config.toml
arch = "mlp_mixer"
model = "image classifier"
dataset = "photos of arthropod specimens (BIOSCAN-5M)"
train_examples = 97500
image_size = 32
crop_scale_min = 1
horizontal_flip = true
targets = ["family"]
num_classes = 218
norm = "layernorm"
norm_position = "pre"
activation = "gelu"
mlp_ratio = 2
parallel_block = true
dropout = 0.05
inner_norm = false
moe = "soft"
num_experts = 16
moe_every = 2
expert_mlp_ratio = 0.5
slots_per_expert = 2
shared_expert = false
patch_size = [2, 2]
layers = 8
width = 192
mixing = "mixup"
loss = "cross_entropy"
residual_init = "none"
optimizer = "soap"
beta2 = 0.99
lr = 0.0036
beta1 = 0.95
shampoo_beta = 0.99
eps = 1e-08
precondition_frequency = 16
max_precond_dim = 1536
one_sided = true
adamw_lr_other_params = 0.0008
grad_clip = 1.0
steps = 34300
batch_size = 128
epochs = 45.0
lr_schedule = "step"
warmup_steps = 6860
weight_decay = 0.09
adamw_weight_decay_other_params = 0
Rows from block 3 of a small image classifier, named by matrix and row number. Rows with one number within an expert belong to one neuron, the router's apart. Each number is 500 + 40 x the weight over its row's rms, rounded and kept within 0 to 999. All counts start at 0. Numbers have three digits each.
Before each expert's rows are labels from the 100 images, of 14976, where the router gives the expert most weight on average: "colour at peak" is the nearest of a few named colours to the mean colour under the peak. Only what is clearly more common there than usual is listed. The data: photos of arthropod specimens (BIOSCAN-5M).
# router: slot weights (model.blocks.3.mlp.router.weight, 32x192, trained with AdamW), inputs 0-63
# up: expert up (model.blocks.3.mlp.up, 16x96x192), inputs 0-63
# down: expert down (model.blocks.3.mlp.down, 16x192x96, transposed), outputs 0-63

# expert 9
colour at peak: grey; brown
router.18:453510535444444506579553485521558526576447513420546484454522493450531539396532500490480549498476506490475484496478486438560523567586548484478486510555545552421489469461574460572453456482587445
router.19:491561491433516502581446494430527473556501566508525522462409480460520515410535525486523542565477514485437524484450503435523477497579462473570507491542467491465530486491503518544497529503597500
up.0:529508494472546543490511383535542514484503542547483584519525582570500473498447435495493474496483487490543435471538418521499571505486461546463535568491500502542505497471465586533513542523491576
down.0:539511486540552521575563584585432457514462513567584461490455524495587499464532510567461543515523471513498540500544558514510521507463568479487508388489527460585517470541476530520520529522508597
up.1:612519466433434570489515515503505493507610558493451534486532583528533458519500407548455484474502489467445464522453463514572530440494479450531474444516482567483527577503496540493466532495455558
down.1:535488555448500466437484535428428510514529540414519479465442506441513515449494443506493442532510471416468526551521510512506482511445605532508493427489507499558541469513504490555528511441616527
up.2:418483509530527546529484448500500580478551517489494452528538499479427549437444469492486472480438510513561535513529532498508498472446461534511502449449601453559556444570554469483490488489512572
down.2:516497493552529505572442549492400471500487452499537497396489525455499464473506427423453546484481441582572477503549555569519516510562520496474526517476464539465480493529515559499523456482476540
up.3:507446640498510545499548442569493548445499543446470524597515565450478545515487532504532468557518529538495551555527474524515480497500484491504529579507479468496499521557454445526514486511473551
down.3:476567510435489474459484507484438528516466481571504533410448428486424481463500543474441472507478473539495527492536513542484487506486497592478490537530459540496512494526534437507505495515494488
up.4:613539537431552505489508503472505456493488509527525479494579554522526503510561429529474476505435417470532471542463532526541468604480461531585548566504508537498457493495544534484423474530506537
down.4:601522552525433517578517499562487558580480493447381478536473600550456545461441496476454513491553489531438448523471468508507549525511542441456473533491508484521552502450484444570462508506557411
up.5:538498565478507536516510537480507473452526496517451460522498472537520553513555521528531481420499521490463545516513490506501538476504512480516548531468534492505458527571475461502536479563482486
down.5:516513482499423457492456580543523541580509518491484438493529536532454513509526505527486585558533446513514468439453552517470543507490528491387487446490468515555472538508506563538466467503466523
up.6:512503484545511543484475491473427519525522537504481523485485518567515507484495445472539533549440579559478493508423463508513581478528455478472453528518450437466457530541516481476552495497477459
down.6:511510503497427504430508515501526491373504456462436543519498540444511463482512475517522421503547454541509529542459523468531438488568459478503492534457471553461453491538462469509436532449514479
up.7:499493475511488464463546551513452458439525505547502482511533540520496468436534543464465462463481586361545498515500485557471503490443536521532445505514409505546524557464542538502456511446479568
down.7:521502491479518450458479471476497493463500555475445441525505488570466449548506449494501493440549460521491513524491477533488460510564495501519514487462449497546454482482465484509516520492536475
up.8:507496484557552463524475454531505554447584522467474516577528519470478472513412486464456509504471429551518490515538626537456496456465481517482521531387549489555500484515568505425463490478524536
down.8:496503504500510520543475455455407458561562554541498526475518471507452487495543416482546522584505487569495496479516499471522528566468494509402480524446495524531482558476483466520500482516539532

# expert 2
colour at peak: grey
router.4:483551517486477472485515477452529556528492519530539498468498497445514505534559489444465510485382494434545483459475541537492491434492528462552476470490426497472557495420570543481453538498527548
router.5:523654521425510495510496489446546513558476477456520493482553522473542521538587475483498516495461466462546469483485509446504476533454505503544510578558444446471514514475532497532433472488549470
up.0:497494493496509470556495509464446524494469535487486471487478442506513552431490570429538595538511527511466513521503495477522546560559472543510459391429484541475501501506489535487468455468514464
down.0:524406468504475504460418482439405536481456470443436488443450530518501520496497513503505485532516566535478427476563505498506467520529501566471505531455471506478541534486511550529515481524526478
up.1:519474513550501497544549457546454490440533600513490449492466508440553512508468488519523599595492482530470558495469507487499482560551495516476547489497515490461564520479485485612490491543515592
down.1:458431527498561476574515546538516499509523454451498512469537559475470520480465510493568454516468542536514484546527523506523510439492551452510494523563519512485586469457484543414532470477485485
up.2:570496475489482537556526462497554535449459493444505444590499459512539516579485531470508500466532509479488531493524504507460540483522487586478487493456531511558473508507503465407502478468521484
down.2:484484491484439538546474510505524552633464432516465511528466516520520472502501558506489415482501485499541562496593484509484435495535454504518513513548486542431563462529541481572527457524494492
up.3:502534482544540520518501517531453445484454489459502529525489454518458501469460480528464448467488488552478491501476461444589566442471542441480433515521500533531471518569524437427511430499514477
down.3:455439477520473490423495494527545494433446560532590461489384461526457503540475422487465521467537489455431528517503500499489486506519521572441434465467504468553466499541526539512487464425466509
up.4:587490557508468500497481480552505497412426525541533499569464457517580535527475504576502511530528505540499480546500430560457587483461546520470486488489498549580451474502479539478558520466483507
down.4:458493442483438552490492529573483530429436462459431484489576497463422482434531580517541495500524415491543482461472492529513468506495511551534508518484544520479528562552492445602576492523484468
up.5:562476529529516506542477497598519490405440657584505412538472443554482566478468528500520500473545465527466541546484464463483478559555589489484561471542483445432542534536472494440559480537479476
down.5:516531495416467468530456575542566589513482508544463515490478486499460432495537535492626498531459480485484497527480465504422440474505515538608526490494542442453510397496496505447488533511511523
up.6:489498572521513508513479427488504492456521566511507529487489484516509512470448451473512527534470529476416498564451480548549561551515562485473495484471505411551516551506506510573415498562499481
down.6:502495524502579469501535478440489506416495483481458561497497508511497530429476471475492490470530463586517459477487504531457449532466534474450525543505498529490483552474507508491498562533560504
up.7:537495527489477556493562445497505469529576593497476522469543584477404520396470459484480457430469467507456514515445473456566542559480511465508414467494483492550583567508504529543419536554486526
down.7:564488523491495553441493501499452506547477405468405515532477521491511555465530505480518435572478536547420448528494432434485470514488544517482461440434515528525498483474571474388515505413543504
up.8:442475482516467457465489561510485529496476504471497470458428440476551454434585574511568521521497548555518521467521531532458371525592505543495549567526526518420513464497486444489601477520507499
down.8:508469581498415499531530447591476540470546521484489526475524515550553495489498482476526466522498574485432434461479496507566530527524458477509428534486488570551450519486497446399492416497542541

# expert 12
colour at peak: grey
router.24:515513529489473477521487533499504523536548489500471505469509538422502508561497530484489493490514557495494519538471500545497488487462504433458503519557432509432583570425537550476451503503444490
router.25:474487517385429523562547495470481460537536532448471527456504546456515513475539538426466527472487533465431521521459511532562476552618442482557486477557474472438467568396510530521489479466517523
up.0:494573480539586457497547472479542505471509504482461534555431581426485546502503495501533557484484512592554488479509465465507510526489458594475451559480490484491495453507554470571495520583553603
down.0:548487451486568415487498464475479505578457475568500475536505491529540506489526546485527463486494563510448467496510508442511532430511574478552506543482520410424490541496453512440554497448453524
up.1:555556523519486539524455539488525508528476419486462475517445478510547492463541474592431537488576449503469498454562533452500527514536576526513510557448504527507453477549501454488579558463594509
down.1:487474520474499434466518506527498506500519525531528533481447558478547516492506500491462516517424502466468523482487486564467565559445556570484491529479530455519541494511452608476578512513484498
up.2:584598475421548473514466451466530489483484490541530541551468479518543479463506460551494510532506415519485440528446485423562462543529476536496533535476492522498435474472530490553466469522539499
down.2:498524527483484500466583475485557529456482512472445584491405501549486538514501511535434461440534544497453527391505516523477459571501506458479583431521539465472508498556503490542558510486575459
up.3:573494568453413526460522495553510477479400526502458489492524454547552512480497463509527466473561444488522471481560475481458514460480497515467474562451528582534496470515460530536534512534527525
down.3:442483495478545481473500499507536508471500463479508467493525493487483518539536516525414536477434508461451489550513554463513509438459557537484465474567468472478582523439443499449443486535478527
up.4:496512462458490385519546566487473577506482515445482448398461463481542500505596540513552524524531541518544429496455487480474455503517469524580398434459471543458545448463462565410529483492507472
down.4:543557493413450508590516520422463459579482527473440456499496499498431505545487541481573458402523514494483457451494472518487517470493453513459542481470491602551557535490532565547512538480488447
up.5:480542458545539513513478451460536454477542523457476542514470477497517511548523510452587599567481492533463490458439541467572577479551511550497530562479545521491435481489499495501519499565526519
down.5:601473534548496531474576479543505527425432465532494470432490489451469431533478404487555529496476525460511456471579534532481506464507499512493524490495565502441540416511471485561493529505544456
up.6:473470509575537531436580499475475448519511527449467488477528496505525481534512490542509485613503496560542465509467502535509482479442573523443483503491521502540472504462501426496548453482483532
down.6:481498540503501472531539450499474573505489614502476512462532451464525571579520527564465504561506558475460469497394419471461523449495527528508508472504416520503475579436514525506491506539516502
up.7:448497522545535530454500406436578479502448446567521564625547466500468462442505551565454460471475487528568546447616494472442481416450525524505485505478541502527501479501553484490512484579517509
down.7:480472511532481494430442489474451480550501495526529576464469572491472439465469481459473435442501530465488587569474570558483475489454552467417546528561451414516538537518551568505519507508529514
up.8:415485484506559492453515447511571524522469487532505518485521476442431506485469530447582495491542478478501462453592539479455471444472512461469477562504501417508514415532501466555467480539513498
down.8:485565491421558560485482524492523516501503504502482485389523502498563546524491580509483459527497542502509480479507495573518504457480488473501387482534488460548586500483439491478447480593452550

# expert 0
colour at peak: brown
router.0:492483523555460472458501502482467501552512468510507481502427517483431499447525547462448521444517532503446488463471489508508518512540497439528455505506453488445454519454544546479513480460443490
router.1:452481510526518441457464485529557411564471507470513480498520550472461511416494498503486516454470533503485528464477542500529498476524453437513481500539484453448502508455490435558486507514497471
up.0:497529471455479472490500565501530473530453448495458511470508434488477535508547584510505461469484506511460479509495496458536502532509455505472442492542504511453488514456506480547456412455504502
down.0:549386546483530465520472503450485481525505525575483515478440496499556475443438527473427471505570437538476507541525481549477516541497470518524484438496448501518475460474486520497449453470497572
up.1:470565481504540514503484473458473485537612438466546509454534477492456484466474490461493500507456488524512510485416502492608443509472475463491494431507518537481497506543529503534466523475511499
down.1:501547505409568484490430469515493479459497541538512527431466473548457528515524487504476516522462489500453484498461434508537448626498527495594527464519491451481489500441496497500494573509559533
up.2:508538507495513548477525476479478449466491461501527539584537518544541471480482351507362412530478486505523488487526607481561611500425511484474523532495452512603463535470529490501451542479485564
down.2:459474488462483518510423560422524490589536560541462478518471541535543483500471426559472440499502505498534494536555583428591509555519537486537573488470482476580538495469535392543514472539491499
up.3:495519473520511570479473579455456475511549435480435501492456426485456490479621569480476520555480518530454551477466511493586400479530520466512529474574466532472532608449490423515545489515470475
down.3:519523549463439479507490604497517464490497502533484536492467540521498516421500484460469479542535527493513434503486534440552479415503575424522476536556523537515493519486492507482471484463490473
up.4:488544453511525482427550466498559502462476531537499513566492556522479467510492453449466434477497464595622496487527531513527491501442474474498446465493484491580501425498524541550521560440443525
down.4:497496546451506497550507492451526526509432497545438498537517451487480545483441547518567509537474484495499469512472512486579517528466491486586520492448496475502523544426581472557586481521516494
up.5:526532476456480520560578582452507476471542444446486503507540576515454504518538485496510524413560438428533469468505418543440508560484521562543467539454446480505505510470501549558494492528514563
down.5:517535527498502494526528438512465433485472496428452519487507549546564530510490500457430552457503434417443568511521494515436467540530458472545573442518542455442513486516501579492453545534538540
up.6:488481479494472481549449513443474431475548492477480570485511474471522492505501552412550540592528505477422527558452562538585453527523527479411557496574531488465455519472475533484511472521445500
down.6:476451552537519463427480536471508498464454481580474443505513474446542536456526445477512557534545520515489563486452528495562520485565494511466461472572564548516503543516488442478523421512513515
up.7:497531569494527540541465468576478477486437440503476512461517509475493525494433441517487477464509503532522455522528471454550565525486459483464437475503476526516515484434457583419506537486486550
down.7:548510510444477440473489468558510538498518576510483481488468504488487497479514500543561442528462585472500457485488497527474522515405477509419509477510520440545530500493504454428464532511504448
up.8:499528477488556571549455468566483523462519525445433507574482520461604486466441478465571539493537527546501529521521506453537557568510416541448503511455573522507490462504468503561507489497516553
down.8:491514500492463486447532464535418501609548405505449547468511464568452443488539544499477478532495475531543562482494526551431490545493544479480471520557436475493511541429461522547536549507505466