Weights of a small image classifier.
Model: 3.42M parameters, 32-pixel images, arch mlp_mixer, norm layernorm, activation gelu, moe soft, patch size [2, 2], width 192.
Data: trained on photos of arthropod specimens (BIOSCAN-5M), 45.0 epochs.
Rows from block 3 of a small image classifier, named by matrix and row number. Rows with one number within an expert belong to one neuron, the router's apart. Each number is 500 + 50 x the weight over its row's rms, rounded and kept within 0 to 999. All counts start at 0. Numbers have three digits each. After the name is the row's rms in percent of the matrix's.
After each expert's rows are labels from the 100 images, of 14976, where the router gives the expert most weight on average: "top examples" is what is common among them; "patch colour" is the nearest of a few named colours to the mean colour under the peak. Only what is clearly more common there than usual is listed. The data: photos of arthropod specimens (BIOSCAN-5M).
# router: slot weights (model.blocks.3.mlp.router.weight, 32x192, trained with AdamW), inputs 128-191
# up: expert up (model.blocks.3.mlp.up, 16x96x192), inputs 128-191
# down: expert down (model.blocks.3.mlp.down, 16x192x96, transposed), outputs 128-191

# expert 3
router.6 107:511479548505547547459526539427483330511585416484424499498389475586441468445471450463478469419435440463530509522504521477388517524505449536490579553565474536485515500511586525543411441453570475
router.7 104:424524501443521545492578520393549480473550500505453515555517478564446489455512468516476501366492477433569538506474477489432570596449496522398558492563471492471468552526569512534466401483536426
up.11 094:528440446522468481526600615401522503485548447679526525572492554492470550480442437509522527442532511445501448479527460476520517578475474510505475542529451480460420510520523459446529444542521433
down.11 095:493581438566508505586529442522461549535521563505463466407496503494553454506508480538447490434439515508437546615490515596579420493533566437476384474432431469526542527609510561541452498537441550
up.12 102:517382424535463453424462569570601520397378457481535435450509472384500499512545493514552472465580479360421475483561454472521494561524519500556476532459503531449491525507491463536582556484469466
down.12 096:414561487486486526499573403502548452547501514455485516504408460469515503522467529440507470491499537465464525462527499520470535375460440547502558441525533494602550393524384514537398490485569444
up.13 099:517490518497513491463436482533464548476434452428466509465482392455494433465493506486522483487530454518466558387548466557518532505506478525505529421538539595582533504476483439538569421476494590
down.13 092:456521566471570519500563538395447480492525560576558528569453591498527482510445621473556599575392527481539459514459527493457472456467519476501501514469485446489547560464502522563530459506460468
up.14 098:539485534466440473523498516457505492460491498474525494482446514442536499524515519545414501538556456580467539562522570454480498524496449396518497560517435523530516406465443473529544462450400574
down.14 098:426413527548507597468553511497572554477499512563609497489438410460535591570487502494461403646503485485498517515560470432552497528466428546549530484450508603516515370554465502408525568528547448
top examples: order Coleoptera
patch colour: grey; brown

# expert 9
router.18 091:463433550428452507486508474518538498492519450466432508517508494474517492533507469492464472520568555558442507434435467574503454443569552533605519551395437485432505501538443435505520536462491516
router.19 084:473452479461471446495473543539482454514526548438525453490403464492504564505473456496467428555497513454467469547414493561498469369560513476601466457449532495503569474547462478507518506512557523
up.0 100:424516446467522574560530436533570397581513513492516543510486482512405569499519536568581606403532457501479443421451467474462568505538554473515587496512501464486451405518518526402517451494577368
down.0 088:501529463512469498464486542495558524423549502470486495450493463538538465569494404476436538452515500544515430530567438415522475482451451577540576511470406450497501543491484416610447576585490520
up.1 099:492495493611494568463483455464429454455506506467433511505539461529506421483482460498573516431528499475469470552477532516482512496516519580502439466489437424530556518519532553532435481495453448
down.1 095:462549540470469573567554517421474510560562481498492423490523616452461476473545498523494565615516512520556489512529472494483453444493518491490506557561417465447534581540509465507448594528575519
up.2 101:511498417552564376434523583587455549600430475523535482533524514439542471448538524553467475645469530529445489508403581481571609562459531489509512439496503491475537449401434536527552452585545487
down.2 109:524549443500495510540490433424499536475558521530445481511417408511538441484478511530367445424418477578586501518472545520562468483550430508576472569531486490470476566445481561438509488467525589
up.3 092:528515581490510602499491538491410514435461543494615509454557448503542383432543467519472458623616493458513457636486519432461463504468550406465535521520443500574525497456537530564513458566507598
down.3 113:538703476470572560493553511503503551433449569570443545554528465517554631503573449529408445500527446463509439494395444543512467522416530553520574484526513523459496579532465537499483507527511459
top examples: order Lepidoptera
patch colour: grey; brown

# expert 6
router.12 111:506475413447478482465520521400530396481625519580450467542454484522480498523441405488512451421482487466591489440493483492446502486509455482451497497538540464436458552538529529473517425457491447
router.13 119:442514433466540479516524531372537437415565421562429446528463467518478435524454428475512559439518461452550522526489468512527494531514469554460500495538476453450465517577469524475477436446553489
up.0 110:533582541528482511505481505508548467509435539491573459472450516422483449539414500482571562553535485542405468469451477471563479453599459490593519526360587451432529536521397507493512595405570498
down.0 107:570496480431486488523449469543464477508612498519570514524567676518538543414535427386519467443499463530512618520486444434502450523469533521538490492516472439454472484500531426497489430558490566
up.1 100:493450432487534480430476462460450531512454489494486504520501512554551489597551521418457526568570511463517478488529486546485494457511479515517490512531570419488489460587435513479504538429644586
down.1 090:631465581482484638542540508475522440425535512449549470461504404502528539462448480595581516491548480488398535447518493491501533497492519519438498453456580568455545504547449479386487483491436466
up.2 109:436483538525466592468477454551500454534539564492497486536501448516512561496502539438518575505488522410520472498449454538444433426603542452594521526335430428578504478567486405558534493455529465
down.2 110:534613571469503605468543529535510512581505474600540392527440546495567477495547479512578370547555399477530435543495552477434479438411522536495546483543451497448538577524483502472475513505518440
up.3 111:470466525456508487525461500509503433589487526499519504483464521525509616568484500514499507639475544490509468470498464430609466476492522432491462604404511446411563474502388483506480472484538521
down.3 109:539519510449459570625563427549514446583588536507581441558468499557528502489573484443507445536522525607518582452543550463484470424490475453470507530500473529477494452484535423428478469533485438
top examples: order Coleoptera
patch colour: brown

# expert 14
router.28 094:505456522560449477479493503435501472534517495416468492510402558488511516596437572418461443508518526510637457516459531475334471520469516439484475546519483483467576477521529511526473521444544479
router.29 099:520452523544495468470479477450486393578505477461517477504409536472527557517466525478451452508515474524545524490396473550363540578485515426523552491549452490571489465466505481531498472502479573
up.0 093:563460464502561492457537545453513517490518501484502567553527536502482472472478447578550470423471480504411561407501523558524620471504473601542588476527648444531426544482471492471579460537539473
down.0 114:463492555543503451443529469528485489580473459469435487444528462461500526569585517499421482471506513506589516471487442560520487450457509568526576515641426547484378463442445512573472531414534441
up.1 107:524458545600546547440525537511496444600575470476461536578474599539344567486423477459531565505522440491525545496512557450489592581489444504491526523589464498590518498534581505509492484473564452
down.1 103:466507413456537498605507533418522544559403422475509523518457463542506496497525487506523481517513467540634553486459529489412509487452483496569456376558503525439474418491407416581617526322464464
up.2 109:459512486435604510469493426573515480645536630449459495487485498540562544350419510521503564558529493543513463454460476538520528414530447497533513473422523510477516421524400466462566430465488560
down.2 099:543611512554501514483499511363511472485482532573527496466489521557535493511523507482481607416406499523528466456382507559456584421474449478510389490555560513485541437397589516457445533499459418
up.3 117:525542519440535523560490541467580507504457505536509559536459464484458519463391491575554514490565537590531530513546450460486530507468477434442485438552574601429531492503522445460514425515471503
down.3 115:486524456508578525563546494519548553575484499486446513501623474412496578529466370494471524556516559435457491500336421531528448487481360498481468459502497468478463550470480447474546423557496539
top examples: order Hemiptera
patch colour: grey

# expert 2
router.4 093:499464428458557489487533516443552539503411578481493486452610553461496480499517506485562427536526466536476449465430467498588442519574541557459447563422531452428445484461387459494555502490525441
router.5 086:483466433394496463548476518463519461492438590644502478394537445460511441517484530472570429579531570484518403485539513457571472513436497432492487546527473475437545428582395447445523441520538504
up.0 128:490477457560462504496547551506523637519482482464494426539556555528529575527500474478448536488437432454444522488484401507586426476508455550621506533383483485478425543553496457516614557466514500
down.0 112:583523523459516453499490488610505537438459471495450422539498420530533507551622516540450473507428533462544553542485445519547567455508637411569584526479547580532478540508534522500461564461467431
up.1 093:521542543603490559587575464457478591611536480490513554533458454511443459427438458507496452468464470568527469543496478497494532423517539433552498404420479507533501446412513451534554474587528470
down.1 109:497599508497479543538561543497548453545440362500493577501512537520478482493429563433345496472424504532424498475606488443501450494462626386494435483504528520407525558465502522600459445487427484
up.2 089:542410458395530464513471505504491595505444450542487562542485519552436589420582519481403496567489436501538514556582423569544512492431516507476515527507364596537518454535512515416554530597526522
down.2 088:473503555591548471485411534479407472501547569472368487466623503516482528542483452544511495537507506546487408503469481528487490414494540590466576557517582467567392478445556473538496455479466510
up.3 103:552646578568537476508430434468513513453431460491426425517467482562512574589439494420486416490494501481418531519498488537514590529459479506480559461533530434549537487551479551474447636476582547
down.3 099:508429494462468517561436567493470458387529460533488583446589590489551588513525478483434416540552544555490543472496445445617514499545513465525512526466541517454480461533541474425492396563539472
top examples: order Hemiptera
patch colour: grey

# expert 0
router.0 083:430627515507483462448489560425567497452469451654495477450461413432577512440424500548486417491544488497491440451529498473452482582526458488487494423504491519509447487484430429417508449404415526
router.1 097:512616433461483468546526547420525445393485540408494426488449580404568490507434513486457373469510483420485545471456493448534481538482526512479512469422419539540482525509505493513542434465423468
up.11 103:487552540529439577478452491482428500490501543452461529526534573500469459397605488496535570373552456461515598525501562452470552531511541523414496509517508474542527527523563631451548480559531491
down.11 099:555544453514472445521596552441468486501555467475450572537450509517549498477532507498566453524560556533622523536462515471479457547384556511506404473560485516484475561487416497576544531449467421
up.12 121:535430416459587559453486504548466450516541511468468579526442546401502509342513537576526535467528471504553461528417574517405424472561492504489475546447448536463628499524497478623462528509574513
down.12 111:540586427458480542543488456485478478484435555547410526556536400664479491456493455527494528498518486531425469476529570438459493424476565563521577553592444542498492383486570558470576509459502499
up.13 087:465490379619440489551498506594481566457472545523504466488554387435463513521542509516515527464511531536468491535521512488525494479500472517534503378452601498471405535565413554496593483471507492
down.13 107:556444478549441506433542518487441465526469473461433395486486484477556517493460528470615533470539502509535461477396505507492494483520490570565429473503531635553418498542477465411487519477448465
up.14 090:445516472462554488562504466434487455419490473476531494483496599583445586545441542488505512541626492458493425505485433516521460658497462496414528562522500480521536562534494513474540462507653510
down.14 089:420511587482571553461594455544458591546422537545531535531476449428605561513528468544478461524547420489424471590515487541500439442473524495408487437532466507496477430535433496555508404439537476
top examples: order Coleoptera
patch colour: brown

# expert 1
router.2 088:356521513440496482494486508523479410486552430495488424516438516530494560489485575448469526504487639442474461465416518526493582410593429463559481484521484464480538522493557511501440455513515535
router.3 089:433527498512581469520443414484512465487501415447443449541485506478529495528457482485415495554406547488526492584505404546490601530504456572523574452525550534517580557498424430505457478496588484
up.11 093:535468636547457621430495474533489452444501526451521503401468474501509502487424571508509525510564504554503578603471637469463457501510538426476548561513498461550521466455563556593468522468464489
down.11 091:450501538425515417470543463497465577440473511537551434515412536570509529475488480599399515536505538485481463485514502467502555481564519476493530449559424571490434472449499586537433605445542496
up.12 116:429528515511516558398486452593439491494445577442449595454524474499509462401479590422574493579505490472508532448466436500532557535502547408482506456492556511546532491507427478603567434513381523
down.12 104:550519515442466529467475528456540470473621562483583491575447535518621473479481514509470480467497426530451451475412431566549542471471512467511397481498552531532540495452543596502518408550458505
up.13 089:543479465535492456535433555464514544550457397510559435525394440501465596598485423518472490450612478551482457590527400441530520509521492455510478533452507550505422516564455430486518526486541568
down.13 092:556532453523516587466566436583593437530464478535484498401405479495450465474427539411535512476555520508460527529463494520428368543584557469589533443516458597559466492479472502508568434541529503
up.14 103:497529513614527500576386533397469490484543380499389381503475457471420502575478472488473495564445490468443440519489465484495492493511468594521519447531462481435451551539475532606476583491516506
down.14 104:561546444541541481520505459529459454452460423537494493419523513577451535515458411432515480554512472493502531499510502480523511564535528454563508571536513497428559520554511562463380539488516543
top examples: order Lepidoptera
patch colour: grey

# expert 11
router.22 108:431470472487614581461460586532565498496506416433458453493407431455493487502441443533526508385566469497514540495458493549443468467561505555475528515503458616515481493526504514532509494462534452
router.23 107:485501463467527543505532532513496517443444491379513454539418492509523455574511562566512509466516466565495579436546559440457493479497514432494522533541510573468516479515553455579498434502462524
up.11 107:456516502647436584450466519543453574442579490427576541487643499508449451584517496526461495492468528556514468447421454448542567492450504504416512421487549487504447564473525563557475548542401412
down.11 102:614562539486481500438477474529452499505530475557468439483439558532510474542498623418461502432575487431525577403500516513472512548522552508464552485487483529510486546528514521482464480362456459
up.12 085:538464514514497469528437499520486529471493464462484470481539543486405472479506613499530537536449541522550514591453490517439501577482636443410484481537525505515479540498566554578499478515582411
down.12 082:565528559482516460525573511504422506456443493536472522424522474395512574445529484540504587503556469431598461510439539544558483533417393571533542522448425521392547565612488533425515480463458474
up.13 100:501554480553435480551525527582472496562437528594554497525440485486571506495404439505546531501480520523423474470496524534530565459491494495537566470516468528491471406419447421479445405503435465
down.13 088:476580380480583500483487445535524475535523549554548445524514395504542602532464456419424476507629592476490493480491529415511438478523448471541549490581483493477478593480559501465525565613472542
up.14 075:506497476453552526518496444627482444493477644536463454408527438575538541481606582519446486546538488495580491467484529557559514453435489535488539489560515483535515464531407509475512475565502524
down.14 085:583506427528588442562504518469530502529574537504507453489469529523508605476488481458567447428478535563477497492516590534483483488531455550532496502516434433505599492376528460460419540434431531
top examples: order Lepidoptera
patch colour: grey